config.yaml
time_shift_ms: 100
norm: "layernorm"
activation: "leaky_relu"
momentum: 0.98
adamw_lr_other_params: 0.002
Rows from block 13 of a small sound classifier, named by matrix and row number. Rows with one number belong to one channel. Each number is 128 + 32 x the weight over its row's rms, rounded and kept within 0 to 255. All counts start at 0. Numbers have three digits each. After the name is the row's rms in percent of the matrix's.
After each channel's rows are labels from the 100 clips, of 14848, where the channel reaches its highest value: "responds to" is what is common among them; "loudest" is the band of the loudest frequency at the time of the peak. Only what is clearly more common there than usual is listed. The data: acted Russian speech (Dusha).
# convs1: first pointwise conv (model.blocks.13.convs.1.weight, 288x288x1), inputs 0-287
# convs3: second pointwise conv (model.blocks.13.convs.3.weight, 288x288x1, transposed), outputs 0-287

convs1.246 109:133097115195124118094067103127131153094108122160214116163080180115128132078134164101170130133133143149164134091144162112143136120122085083079132103134103089098191128100136111151132114106112140115171146046123108118065147088145104026121140107138076152131163122091152090117108113068142063186137141145137141173166157128143134107108138113106110095180147143198135119118080126117112103144095147158120148172110096157076144126139122077130068117117179106070175139105171089137162128176092065115147097143103105114159122128134080196139140091082059103101151143184116097128186171104134170101202124092159026159142143143104108156130096121066072106119122099096135136142143091163193124138099122130136093166109104162123086137099091089081103153101130147129109103122108121125123078121112171158130114152158128094134174108094205093112126174145155170145134169146118142109142138171219100085
convs3.246 099:164126133133180081062100148132149085154153101073089098077166131136096126099122133118110157166115132144188156116110117133137127205109185103114157171190123173149109124086130166090119124140109123120092105130111209123114107086158110093145093099076038185135064171097126042154182133187097082128118159119102115133054132119099173120125196137143149099155145142188110122140086154139160127037112125080158116162151131131157105098118105090088115097153179103133132188120162148124138133123187144153052048134113125113139052131168106121128147103176107120089164137137105114103149172114140152141119123131137170206150106154086177143149134113154160141107071188123175149103145127169143166145123125154133135137154140167117099141122175177152067148169174120127109105111066096091139192121139132105150168099154108142100110124134142047055093140116154161138136100154120117122101122140130083145
responds to: emotion: positive
loudest: 250 to 500 Hz

convs1.247 113:097190125155173120132101085117104111084128097038113107084083163120160110142102086169108140114147178162081164116177201125047088164150164108152176077119099101153130156098146125078092128086155150079178104090091135122132071075128082123126115112128183116150113122083086097146082084155113147155101170127072157178168058111092075195108094142152077138188154112105106095166157110109175151099093180140124114089141134123174163130158128106135119130155107087140145134090157105174108108118111108126152111101125163124141122133164094126075108147116146120171147164110131094116158126116114181107144168129121072141159111139117177150098107121128083127114156138205165135142132151077082138188093109096117112072128105122210164061063124128088165147138132118105124151101078106211129130151162114109098171152144130089160110137132102129086134152126184112105172140191092105121170122153104198091
convs3.247 103:125187132141130108096132146192163128145093078115135126135170177090096132132158131140107148136191075156114113136185085166101185146173123117133153112107092156157030127198175108123138150132112122079144082098104108132152125151126111164109134137159123147071133103097166115121114146117113154049140084129118113159149089146169153160061096137149144090116108019118097133151120103133168128193137133100086125188095119134118100138029180133154137089208139104098147138148098110164105114146086095135129192191172178131132163124101152122145125141141153158147161074118118125124121120164102184139128104146127154130117135092133155161120111112144101066074114141158094099096125160108104080144137131201255146099128131149134133149111103119191121077176125128141078087152133108135109169107189104118152084123178145123122095117118125177140135153179085095079067156106072097114143122101089117152
responds to: emotion: angry
loudest: 500 to 1000 Hz

convs1.122 087:076155148130133167141138115105154173165142115108164123161144141193194133086127105108116096097137168153099144170142192139147100081146112084169167181113143169126124140160112083114136182124103064149129142117173175113139123118114152138142180132087143209161087153174150128168120153161146122126116145141077092125070139131135171142161125060074158164133118119152113148108092086165147128141177094129146160132119156145142157143114083148122221181143127147051082118115172111087143115137131151126205060148183130174166114109162105168115091124174139201135133122068086120134081127117110156184101132119113158131101132098136135114077140115152181131083105089129141080145160075135095100127102132130153192148168168088110099169112141102120137148121210056141075151160201090151175118186078139150121163103103149076108156076127120141135141166148118144146111140132121101132042188191133150129
convs3.122 099:157135083138100107128221105167197097073111160134098127123158096179130148103145158150121195126099102148138020127146083070100146112192158046132140090156147134110156114159047107069101115174182156114158169171113139108137102107181069086120143201057129148112128182129159074106106107143189124150101144162150107087146150121133160128108201160084109172193079129098096127114121172125145142184109139126076126146135155103100093118157112100150052184142145123131094127165170125118156108147145175099162104113089135131105155154154138098097099135133165161134131177098116117127141091093111142108151099138106111149145076173121149100134107135099122167135156116159174096090136115127118173170120156164137200125086109126121123089145156070174148100129113079132154095134157095131081092114121157144113151088063124097129083161129148148097158155086194134096142114107139142186158062107115131105
responds to: emotion: positive
loudest: 4000 to 8000 Hz

convs1.195 095:132097144191065154221163139106127142163145098108083118108148101114192138179100179139113139093125113126123127147105088126153192195147128134106192141152143167085115106071157153140115155129078093099099137064081107092108093099171146161164106167152144110212178090135145108145073100180158162129158092064044095135136092126134132144106073097051126080119112145079137149132132130146126132137108064098106148131161169101158105134150106124106139083069094103034150144088143122105184090118122142125147151173067144147138088142177154125143114125085158057128142155158130188129160115140128164125070096121136115123128167152116104115069104166107121129084146165153114135189080126118125160127144164073145117137133081199121156142081128119140117109168138166158149132123138084215080149128129177144158121142149122093145117110170162105127152134138069152139149077163125090124173108097115117078
convs3.195 094:187128139176131121113113076193170177109117094154215135109185171143138158138211076204156148091086158135151151100100085117110118205186127151142107067155161168144073116180161188141109163112162104070066070152128144115126137066143128111122115130085137062227132089123067125109156108144098128122099109145096133128121174112115104155117101160165086123101092203125140154096101132133162119193145134137124099157180139153123132129123137141109158110148093139157124148093118178145135141106117118111054128095136192057127129138187110122088162162105141125134156137133149084068074145108139137152099151129130146102152165148139129166144135156111135115143143068214073140105124117165102119135080133103081137086077132153131127086094166162092129148038137141085133105106126155099123130113151136067115102106118144129128123112067138169135126087152166175067150138126107127130143126157097070112
responds to: emotion: positive
loudest: 250 to 500 Hz

convs1.125 110:084156088139114095186153172192215115147082089138094089126152090143098102064119074108112142157127092108103091141103142109123138159138140138106073121180072110104105212096106179077115140106106112143139134138133096120142101095123174049049103122155140150124065112138157163144139120126144138147118163104149156144133125088117121116122165176117125101167143160076105132176160119125109121083082120144094176155130094128101175158154105159111132091095123181072041186114078108130112137108161131106149115133106132093093170136148068119186105178117148167133133136128136149117167137123125176082205149155134164158127102180153140119148156141117139105139120139212191128124108131082062121064132113167090146108117091171127098158086096168059124162116106083123163110184140147132137148123158159144118098092191134091129139116119117083097084083141103151097153178219157171134180164123158081126
convs3.125 102:133091110112103160055075174087188185113119172136063123136141150117078119146136130134131157092109123101084113150167098142125136187074129102121136156171081139097153137083132132174153106119129026145137093157117111074106119167095149182134168147100148096112152147138095162094109142193162146082100147224110158129166046138126180168166122121129142035136145122139118117141077128130097081121081144082143158104126115130097140056108114145107115161124107118179160079140129133196099131145138154120135075137044147120096098134115127136160141106176128132111111118129092116182176131104153123131154126117156118168166129154127197126132102137143127122169165074125160104139130101156124077097126131157032133090121118107129126047136141136088171082140126156121149117149194083181154126143118173156167188188127159119172080151108098111146141081177142155144111136104169140119158087150161054108
responds to: emotion: angry
loudest: 500 to 1000 Hz

convs1.251 096:119074121064119132092177116108110147155192119150080136151096167128139145179129147134096145094139163135096139141112174050108108116076171130149115105180182145162096107119132126079132103105117105078077100172183139082144134171133136068143193181158132110077158148125152159104094150112117143183141116119115102135100088111154099151120179119143066055154160129104097191053168155142119070077099119135149168138149077122104126118134144179168103163149151113110078118097135170116079198132143094125110158159129135128108135146135143200157109156201134220134110101134153119139140128120125131123118211174158121125154165057114135130146129111124176070140183111121092150184136148128124158102114107097117152128152148171061162184192151063146100142117100121149111151152088114102126161137099092162097152150095161113122101127099106138185088086137073090167099090099105156074105164098085074132
convs3.251 096:077133092150122122090149127110132136134129158124104117103145156114157144203127102109102187067056158129077097139056132163104171119148105091127185128094106157160165173137130151119123180178097161135173116213096174105122120150121127129124115103129150086114078171126151113179144191129090123147155137134164128152185131110100105150080122124081118048144168110205136131201130131131158113184079111092157101189119080126156116089129114139093112091114126118115103153207190165121144100078077125092139151105154118081115082153143131151142095117175119154146155109132084110143126090067169155143088133129076148150186123165122132127113084179131134094153141126090144132069058105093137058073185124171051134112166116093139128094130131191171116128159110087122109166172128120165166135142176151079145104138123183117118088145109141094076064150140101149195129115161143140119126095107112082152
responds to: emotion: angry
loudest: 250 to 500 Hz

convs1.160 112:130117159104115151144150113110113094118116177107142141114135115081098093139122147057109163182168166134064111089108176139111117102133186122121100156143167164125092160150139122105114143125107083119127093151136183156084111142136077102127122132112094180128213090125153141091113117131101108151204176115103154107135088146147144103160152148129152100130089172196120149130127091095137083137140150159125158085101088106149177122181093125130143126134106076109091186128172236112120130119105104091154089105111125125120156114202094098153110188125127137079185124077111160176097143100151105105138149056130075083156179134087116179121093174115088158131115131134163186129079168080161114131143099164102145067125157145089160171131118162093109099117130243087102117073140161115203145109104157102145107122168145110195100138159151161124172053090115101148133172094105158119070115166117084127
convs3.160 102:109181150166168124082085168113154198162084127097120120154111146105130137181149112130164112094097125152160106106167140123104111236169116127117115127136112142132132147147065134114073121124127106120105123097102100151127155084142140202124149191165124121139159074110140180100171170138138131160113172149128169130138099115152111122138202125148120161172122104074162146139160103110135060088133123055144124076169089122087176088118073109138177133150140099129135205160156040088091126145113088171126094164158095122117124113163100139142106156134099131107117137101166134143160129063120102144161053131084136064158148160116155078081055098101164173168189209083090064089157131121117114131132143111152141101081128131152132122112123175125090108112062115091107142174110120115153088102119136135174169103132127108095104140137101226122080102127151164146063158161123153093169131115121181116
responds to: emotion: positive
loudest: 250 to 500 Hz

convs1.69 103:092179164118169112125116074146141107127086123098171145107151202120118154083136098115127169159080081168108168144073089098086126115146085107101125107090118107140160124153116142123140189147089099084116152132195178078168103089103124120122154090170189130184134136127085042128111106073096122142149132156168141069197090150132138191093127110147136167106106125132096061158129153124110091160054149145089132176044156092147117076144124135117076157193110197160079144129170059130084112150145084107106127137112129097131152127116109167129136136101157075148119171165174121149132158097156215100108135129148144078069149090108127147121133093119173144147129123125195168117119148187133151130139129178165131084073116134117099161116131139133112115123153162096106176093075200106100097108080128176164120180035132138158123139122114143150116092111179146116176134102110115092120132112108119096
convs3.69 098:160027082144086095143082132126105115102127078168141128094114097107126110126171161108134141101101108090082095128103127097220119019120088137121120144113178106141066123116157147144123081130105106159071199101098169062135157131165205128143114155164152119145120169106127062097076099095076127157125174113131114124155127116150164102205103121134081080142129102119128119141150122132142098124127132109157097111111082160168105082191059161111168172111199135094134111105102160092122164166130110075124130154103102153127173114173101134087146134131134131108139167129152155138147120211185182143181080142174162099125160182138116152106113092171195099100080110099165122089144145114135185159147121128107095106144118153110132193112151118093174154150093108110171122155134098159172104174138125175159167149100105164125163123157129123163104117127111140150101134117195166079103107171130055131
responds to: emotion: angry
loudest: 500 to 1000 Hz

convs1.168 103:157117158126113110125192126143110139143134185149092137159136134115116107107135088101111110169121149090147108156149134110144089129132146091161166120121167068109105133135119081192129182099163085075164112152143168125077141121158170142099205133156133120121110133121155141087104149133131158136159132017120128133076197179105117070154170096126153150123156102125147099108143113058088143137120144083137123176143128133061122143163107119135129178151173131167103094159124155144147113150114102114146122116139106148146090142140083110210135145147159065118191069091182141122145148120063022123090133094128110137125113114127082148097132079100160120186112079101065091137097079104164138107135126163138132151155161179094194180121118101160101120123133142126161087089097127151107165089051081065054183107105111142075155151073091143148069122086152144067105124123150144145129084139114054089
convs3.168 099:092071116148112098110182086100145128152118041112155122128161092108139117181147077147126158150147121134130107171112118062073124129198142087144131170204084159124177144068103127090126175125087201148050128111136097148142154123160092141130086218098139150083128152137123126072165153100098144128134196140088104105102155125079072085190109072112128063092167141182142129213150106105125163075170121114118141106148177072198086123111119131094178146118155129138123123104116047125090161111075138122119115067205115091139112125190133120101132099130093111146157121160055151134132143091182150141135135133124143168157158045111115139144164093118144090158137092141136112168095119170162148128150105059109092122141131124144139177126146103115168140136156113163137093100179144186146125158166104131143110123175156156103126126122141142134119182144151152119106138093141117097128113169126058128
responds to: emotion: angry
loudest: 4000 to 8000 Hz

convs1.117 106:128095148155097133127166115120130123207146112113066128194096113179156150101135137125133157132140164160168083101154122145045125141055149196062091135119127103120142139164153097155139104123109122110072140108173138156128140124053054087132159147099152065176138107116103155084160131108084145070140102154141168084126109131139092103108083138151221125152091143127140098127156128139150142175158161162149094134128152153116103122095120051217139108149122116088106162160116231152104121155082115117124111191139166134134123120054148097119106122087114106096099156102147094116164124116086102176159139143109126138140119137100125175116129166081121131192142164118179131124140102092114136074123109193164078108161141136148091191074151148126149114139160161070147158157142130167148122143160131085105090089121176152161184138126087160112190115128140194134199102125152200115092075094144106125
convs3.117 104:128074146164135141117049118141133174130111088072125106143139082156151153076080211088142115120127116159108173111191179192163127050134082150140128124172098095157157167164095091149152166105149111204124060057184118096127149125104088130112111170115142104161112111109097147118135143107124109112133136159100198071059078114128162064111171138140163118115097151129140128168124120130184128109086110098105143073134183108133157131146188117123181105140113183090172144102154096214080129115167165104145145184146153140107116092108142106189133126107146177134193118108134172151124178122162143118124098124099101114138118151154069123120193120087095098103144174079124158163116138129111103127109136146109125175094132105137102123118139121125171057114035236130176145138117108108130089131120107072174125123110088130122172130098146107130119160140138114178117125113083080134161095092112123111
responds to: emotion: sad
loudest: 250 to 500 Hz

convs1.100 102:148103080155108149118172105129094114087054088168127099121170138054069146143079085081171092128149138139113113152139120129055119092128157133171118116061083127122108137096093095111097153096087103125141094115115112171136104137098118197054158067152165112114174128115123128174111124134141110152132189160094178105191136126102117135085078121172169117107087133196170141101161118128173179085164105123125106184116133117140138130119147119101166118135174102044124109120063137130165109108135166111104091134209144201111090143074122184104132163117084069134181149124113154188189125107132126118122135104154168133152199109096129143164089093179099108131095102141187079073102178150097064122093141121072165110123149141098117165169155141175160150132156174151106161168120108094097098082133116121132148134137140146085079117109144075128108160140136077171154121137106133073092151132103149084
convs3.100 093:094136146125095118139100150138043167102126108180107107084096155105149108097129188118108096129124133141109174180139161065073093191066156125132109082109130095129142078148068164078125071088074094135166170136147135109129125109157137132112061127090116116103176145140151094105156114150156157175120100118138112101112159132147099080162098167103103162185149121099102104126095131142105066169176121180178150182117086080131111173190127139157157124135135108160128124115160134071083131153134126098062093147089214150127167107083074128160156187129148154146114157139158130159144087180144128130158157140126255108087184103102082102099123119156117146097132153123117158138125189111111127163127115004161139146194123119127115148119116157157077140145134137119130090125106138112104155166153132093077085139085112137132154180100132148120150147170166136115193110146123063121137125175155141114
responds to: emotion: positive
loudest: 250 to 500 Hz