Weights of a small sound classifier: muon at rate 0.0037, 64.9 epochs.
Rows from block 13 of a small sound classifier, named by matrix and row number. Rows with one number belong to one channel. Each number is 128 + 32 x the weight over its row's rms, rounded and kept within 0 to 255. All counts start at 0. Numbers have three digits each. After the name is the row's rms in percent of the matrix's.
After each channel's rows are labels from the 100 clips, of 14848, where the channel reaches its highest value: "strongest on" is what is common among them. Only what is clearly more common there than usual is listed. The data: acted Russian speech (Dusha).
# convs1: first pointwise conv (model.blocks.13.convs.1.weight, 288x288x1), inputs 0-287
# convs3: second pointwise conv (model.blocks.13.convs.3.weight, 288x288x1, transposed), outputs 0-287

convs1.51 112:127105114173133128152145136116138110144110101165112135141086171082134136160108173152204101130137111119148136129094159130167146097186112095140106122138177081120127118176108109099118088103173177088124114163103115073145109159137123173149114146136157107130084128082093126147069138124144184162085137141140139128192109126159117226129130162099147155112136123106118035136173075132093063124085095155141188121202086142188139160093167125238171154150088131133111166200061106149159101131121076144110132109120135102112147100137082135136097210076121150187137116117138132137195199057080118108117185164094144115178151125115151107168054110131107120129117102102145125192122133138036160107102141157093129093108133173155084123138105125143125115125119125148118117119131136132105097132142165099137157131155130074167153109143125110131159102123092134076108124093045114197103092145191101114
convs3.51 106:196188131133012139187112099166127100139113145105113120122094145138129129127106118120119098131207107104130114119086106154199147220120141071124169054145136130129142171065072113151158146114073128115078106122157119109109125116063103158112080084143133160124167153122147142146105091079056128126147126103171116094130076123134142173118150090130135109205170080106129140117137128138174075071109114129150141185096084194114121154138123138091167149144153160112141030172110093222132128111129121094126140185163134139149188112057156134136163111147141149111105121103140089158076127170117154107133138128163149181182110163151133145106132164132119143049111133105163156152156104181091108172135141143089148089112131067129149103119136101156208108185118171121164156145137162110103120106122087116174145164138102126155103131117112146135138122135143088137106088111146128139098078067073082132
strongest on: emotion: sad

convs1.49 111:156114115160073150104164188143179160112114126150149163182097054123117120089140156115074131132093118108174145099133107090112148011141158149103143144093130168102191173084128136111142174136129103157152122111154146190159129135137120164149119228101165172145118149141171093068092160138127120133150147135122153158093079128105101083114107053111121104121152179176147116189130140148171141106132130137115132144093166142131112095137074117150167156153078205097093084096120079177160151148183093103099169112111159105157077141157118127120120027053117127119122102200147101125103102089163122109163205134120182142171103176137162158116089136112128119107105114095145116117141183151134147136159139078123135127113150122074155083101096091105143107161111101093069122075126152123073097106127176051127165147135117066127112109087114124112099118205133130132134098113137158068140124140158097118
convs3.49 107:117141099127126113120160136139144161101116052197148124084092069138053139137105134151156146082116110190104163150152099101102121200111197039133153153160107119141148197147103093127159088122136072097131084169129133151123145127160119143151174092153178118199077180074089078118103121130149126145130135077136178154133097124109168118071122150178142148086124189154130124147159137126110113159133128075144110125220093172134172100132112155077135177113143115133117146105060155153251131119080124153149133139143127137139139136111074131142118123112120184140082171155126132154161066099128048132106122124142164144151111148129079158153110097142120104104127064125149129136174141100157162167111139075090105124112118172141158096102129144192098075133178089144055119077117143123067114149091127103086131118084135177086111139132129099176135102113126139146160122166101146049102151154135132172
strongest on: emotion: positive

convs1.250 096:111127157147212134117159171155159181145141155092114143133129079135099149138134126136113120155148167124182108120177106111128141117157098068102099136132128141122134158071128243079145076120159146046134190153131130119142100050127132142155166074127152195085081107121053148140135105115104107124164067120146128084091108127123104172131115140111084138148108135117099125140113209214138198142087139124109081104132161171078127049156166144109155119145184108152151146137181144077166139123120079141134122141129104125164067167165150131138117181116174139074088144159129139156120120090125130160184218103112141110117099126101142119113136158136110067091124100153068141116138102159132093146147154119173112078158067106135074109142169112121128109146145133166123128111128117112162122124157046145119139158125157105218147083135168167152148150206106089185093092130169135145138136145130142168
convs3.250 105:159137136211142146121114098163143161186155078226111116126149167111087110153159168119082058122098134078235159114157159057159113165088110100136099170095138129139114141108116113031123117163064141136150069125120168129119138092165149217127102142106140191094139097139136094131161148134111116091123160087070073150127193145106145141127096125080126083156090121122107129166100114137130111129169123136104086135061122135134158116180099123147120118140094212110130122126135093178044108123142153082151182190130131117138101151140163139148163127129117110140118126146151091138115091172140131116191106097112153117135118171155118111146099117181100093110137144078110132066044101135122173133158109114153138139130127102132144082114128143112131125145145145141144181105155029182126137135097147159111133144143134074130141137086134122104157091135100178053124154198103131114210106137120171110
strongest on: emotion: sad

convs1.242 107:081135046152137140085129099147161122166125117127098116168169158120118090136175103116151086082136098082123154186164073140147109118169193087188106090142164161097185123109085123106134135155096148181124110162147177182121082119176090119087095148138249154173153154112126102135112146107151145100133052166120169114142100126120126099155079087158126136125162119145142169107189148139079139088107148055133054136114141184135099106037124186142119138117134140089154130152167142199095118187126095177081194151121144140100099148098097086089096133138136109105125172117170148169111073061142090137134158140169191142117132158101103177163101136143142142116117172087099148110163135107140141152141142141105119131157172139080117179161149162147125110164084170104128069112107118124108155096089153131119188126127107123144138147153120087177112073102151150152177124107146153176154129058153096153
convs3.242 099:132155215160204162141074116096103147152135148097067127122146223119137119187091171122099132157126139141054148134097120102084119122150149156124097116086160123150163060166164150132108117070160116129106109153164133091123120109081106101131165091151180101166135130083105069098119151090174121134102144124138082116143081137167085106130151142106117072144143094127125121154113143116203119120153131184094123144108111138149127091048085146110123091139071111119109115129095125121205159131143166137124175153135142111108167129144163080145128103144112123141085174148127111108174086173146141123096114104170164040115107138153048112107168132091108132101163142149157167187120106103116157104111178073097149140097121139140138064120080105146212118143191136125137122179169173119114123093139123143073063101140142124155076143093137159169118180132187109177114115107085172141043147196150149139
strongest on: emotion: positive

convs1.163 104:082110133116112132104162041108138126047148144148155136135169160112094100114150149142091160166124158079091141173126095084151172163128154136131160085161127136167138156145062101142183062084125187183143121163111076155150160102127122091158087124164120109109165151106161138110099178133102201057140109137120136086048154171139078114054128151111120150150193039135100190144157117083145152104078075084114114138119187082088137119074135134094157188178162121092107126125129189169188128078158121115143096086124134105126124159136116090167127127096122163107153164125107147115116129086075147145062125113111085109179131139076115124192116100068127190165093123147127141174134142131149107181136114167132154140124164148137148145093158140075129141186150119146098148109150165114139137161112148068139126140129164162173124192107098073106115110161081097140169175118142096125159091147114094127
convs3.163 099:055170118161153134180089099198128103126123137097143128117136115133133133104134078141186175146093128112108111076097145134072169191130133137144086087178095064130158189156086095163159140166161097144182134070120098112139123107161116111101135089144062127159096173155140005113109077130140118078140129139171122125190076155094177156128147106111138116094176105100072133128164133122081113132151138134159195167116096075080144146171104107107177126146102118140132087098111185132112139092089099157112107149111168125119115126170158146154102118158196161141058148107129150152105158107123157146088115120103137121074128183095212132106103120121133151208128103139114143145100125129156094133106130166138108132143125140106130140150093122155181152099114171073118130137106139174105142169084187162145131169108089191128055071138125115092112140106171150173102096129202078130116067188104123121
strongest on: emotion: positive

convs1.127 099:089194203154162152108111064112085134147079044091150154119137170134092120096155147085111145094094123132168083136069132075105146159085144171132178122131158153152080107161147094145139136158181135132146140072101126153057170111172173073136042097117112154125072106126125100176120188135124091143091101111173110152128113147106127136119105137052144112102092182080130118151121059151134112192148129103114107166155089082137079135166214112180140165133138153113139084168145142126097136128150170143099117152123121071146163127123136157115140159174092100097121128089101136113172139171189093173136168086137092111157160171083138123161102111139151092058169072114206125141088157099095102096143096089122153113128145138127103148120123097135164155102107196116150184113145056133181176178117094143130147141122120121117083148128183155169173164118153111132164092135147152101169144113110127156
convs3.127 098:095148159121119104133116128142183100135144171136124118102153118076162103168139149103157103188148120097077145144157145179114087097102179182129119171164121107129085121176151185174135102148106139121150184125099098138135123112147169105112124160139183017066081105130093176127146093201130101134148157103178113090196118138101117123142133146106069126123136128108153128100089125123109142127104123140143135107135053125121085166145178182146072160170155133103105078085157170167119109188074103089140093119115121134110159131173158118117144143136160147140131122115146112164148094110120076119084137118132063152117128204113074108168098196124146108148138134142161054179117131159120126130071157145150168129078129220176109162141166151119142119140133073117155131135063110060095125119131076116140122145095156151090126158139094089108143094111124148026070224098096130148142178114093083118
strongest on: emotion: positive

convs1.237 105:115164080066158152169073095100202114122118125095095164182095096128141101116073160174128091136118127115135158149135135108118116148125160159163119067142209199118209111069152142157142171119201139153112101111156157036099136167156109087088077132097138106098192122134151133140071107139110068156078115107107083118097095164127096063139149058090102142145144145137131088108107139130096199122040156121166103112125124082088134128046101143078131158154167127095069161113189073073149141131150150143139154107104126121112162111170145097130141098109150079122153141142103092104159155144144145148135108159098090145099156167114137133117111122081124156106098140114109139095088128122170051135137128112182125082186131198125177110117137120185057110123119133145133091143066117144060125162127103139143142098146167107117095183105108114149116173100101096098101140146158135102128113145090170115
convs3.237 096:157076111145144161124116124077145120126159140131094125116079172138167118132129190123138120201135125130095116127085145158139096164110158151131172124174158118107180141069081103134129142123060128125150156132134125138140107073102093142132197118122110105192213183168103158116150125122131124077139149114197160164108076143088176158097127140118132099093136109072130117143144114137132080105151124109121136151149117118116087102080140107129116171131090141173115096097099177062188125150132112161143144152170107153102148136099122165089143157071081147153101117103167105128119123092149066127098121121157128143132169218114181124176165191150133163184121122151163137079130092150093089106032145141065142131160119195102132115153141096118080133145166120096186149156070115111121112138066144156054142139088075169066075110157096119127119171156083088069088137178102180139143182083166074106
strongest on: emotion: positive

convs1.272 107:117100089136094185067107126167145122172121137148121092167126114136108096155093151141097060133122084111164175090124131131117121102000134117113083164155132110055131126129137169108182075110132094122105129113107139163130143108143124154117154084115127100163148147105142110135084084063119112104122109133122115079124201081107135105084129153184125091079100132168127095151094066074111094030107175115102117123159096142164121145168170108166158100172135049211144149149148120138104072103089108118090139185156110106111155163089111138089102155094133128148109154136132137189126119160105151136132145100145123163109103139139064088140128132136149151110113203163087060121163165016126141161115169140120137082108110221117124145127092114101094121143104112116068143104094133085172115122143133113104133093089127131158154092142172122093091117127119085165168070094189153098157120119118100150
convs3.272 104:185161079161187094086136062150106114141102159134100137180142189201153136173103167114172152143100160115100107112076113104097064231118095138132115135157161186114115093099134098159121138110066125165133112106115121169148125081125159175147133136185198145118133116082121072135100165124134132111117092056178134176110091117136220145092184127148104173150139196132150115158157122127124081124127122081146107100108084065065182123106138175077121091122131106063114119114100129117140124122099101149102208133049127207149098120109125146123129098099124121144173137145094088131111165110137166126089136125108131152132108093102178129111114136117119140110090162134099117036107119186132089149187123112205132149109124136121136149126178137201103140117144120110111146134103098118148172125163135070144122073143118180147098157150147125128170126127059124086132164117095164064145110127104153120
strongest on: emotion: sad

convs1.77 111:125098128143155093095179212136145129088107124076087129182096158169141147108148096107204126113171088104141160080105131168103105145100138169150174180152087086152081176165132166093130107123131130146115126066135125107112117089133154052140159143064132087135164114119092103159113138135153120102095140086104132113077120119139096163159144141096176159136142112210142116000080097152155106071145097122128173093118119159121137136160107116090161140134156123173110104150140119186144131125107123107118112089173189146112123139079162157043137074136108110037174109142150122160062129105133106100123129103174112106189112086121129158096101146181138149118088145126111154154134173100130130168171118082163136193156197092149161096155102144084095138095168110141124195086120073129113096113144086151145076131139074132133101188131114153133179094136196165102123115173116113098110122130113135131
convs3.77 101:124122140113121195133121114209129121122114154182119141088148081137114110112099078128153145111228140092120175087148123160155099117120117118125133183141030138134145172042114125065133117085141166126135115149182052223123149161167135118141078164059199129102143100160091108151143095176135092177162181163129117116058115134094157109108113155199138158112130182086131129113090119118126144131114126137096092125094145087129195151149089106101113128113087154105108172143178126110173148143158118134150151157120146104151174124129131119121109110126084209136137176148111101114115156163105120116188112118169110128105118197127155100117088147100107145122173092124096153128128141155151108141138152221112063178176124109133113068116053112114147106137127103144136120117105127140159102171092143190096098102087124138169166145114117164091142135159082141071110090085146115128122101098106038100
strongest on: emotion: angry

convs1.152 103:177127104095135076142147191076168139106157193211110116110096081139111132142129138177182143079093103093159172142125124065105185166163133112150117045108108129141139177145099153077109075141181148096110115116072105138140133101138162157117068127130137111124127121144117147155077109104121167144124172108203130126139127155140120115153134100113144123141129132121132110095146095098105079220147118110161125119124110139085139069158141140119106102198137066083078144109093107067099165194125171127067092195113139091091152147169159121111150114107157115251124094135120089109128139060133109113123138156148097086145132150117085148115204124148110182148108165146140134120167181110105083091139141169148113168132188178203111094110130117135110102130119156166117150101162099164147153102115149101156108155131086108049133103156192124100160130109162200127109169165134113153102153122177134136
convs3.152 102:113088129141119123181136152119137115114093119113092153123077136117110143061119111136130078111191096158090158152127135152152113103130149083162113132116169138144126100173147116116113133135119168177153135095147101122127154163106129181138183171143139125149152108179068164132178112131186119094129142168249151079150112139143123071099092127109136039095187133157148143038138132132156129111108129151119114100180151153091098088204188142062135153145124135098133108093080167155149151066156131146121203226130141127150153126136053138104110106066102115129053151148162150151107171125096133143227148127169123156100126106127120085131149137133127111075150161088178049081118133115117100149101133183212109148102124101122135109151133150142151124157113160098111075132129089099128134094116106057108115136099096155131154117113128130074137173121071146127166135116168173138118122070106064128
strongest on: emotion: angry

convs1.32 108:087151091109122131060122117147168123148119116157118157111098122117148139130128129133118103090134111174158117147158147168098147174089094106113133087140082104107088195095191107126132115146159157137088142111140107184148162088136060060080130173117105044118112120130101137097091085118075147065117197084129118151102101114120144104123150102151138132076108108124122069084085138107172090173163116128150147145122120115186129150124088139119178192149094147103204134157126094108123125117136186174162139102057143100105185172096157178116124180148135145121155128119181156130142140182135140087149121117117127148154161153074249160178085107117133132084106177187088135107130117138061130182151181068101131110135147126111176159094108137095161109135142138112158109123171095134113132106196121173145104116087137150152056149163128125122164144147107085123116111051138143214124162110136056166
convs3.32 095:130154137115177101079021100123111140134128124131196121156078177103128096140121078123115120180110093182105120125104123127048094141114114119118096118135098133124128135138175107199122140116162103125134092152108147151132170094117133109095136137121159147120157123126157113187080171193185144142119126099140145151120135127125121175126094089139085177143147118080104113162116131116136144154104122154102112106112146111146091195128105160112157121156127153145126126058164060131129129147135159163137147073068099165128094097116130093130071138138132082083123116161135043176065083076138159114117126142076111167086122193106172120153187130094178164152182100058138172096152099079112163098096153179255155134143122065124108118118191180117109113127186120143123175084138114149117179145077137124112089138125190098167126145116101154095142142147134159172081148093150134144165068119126146149
strongest on: emotion: angry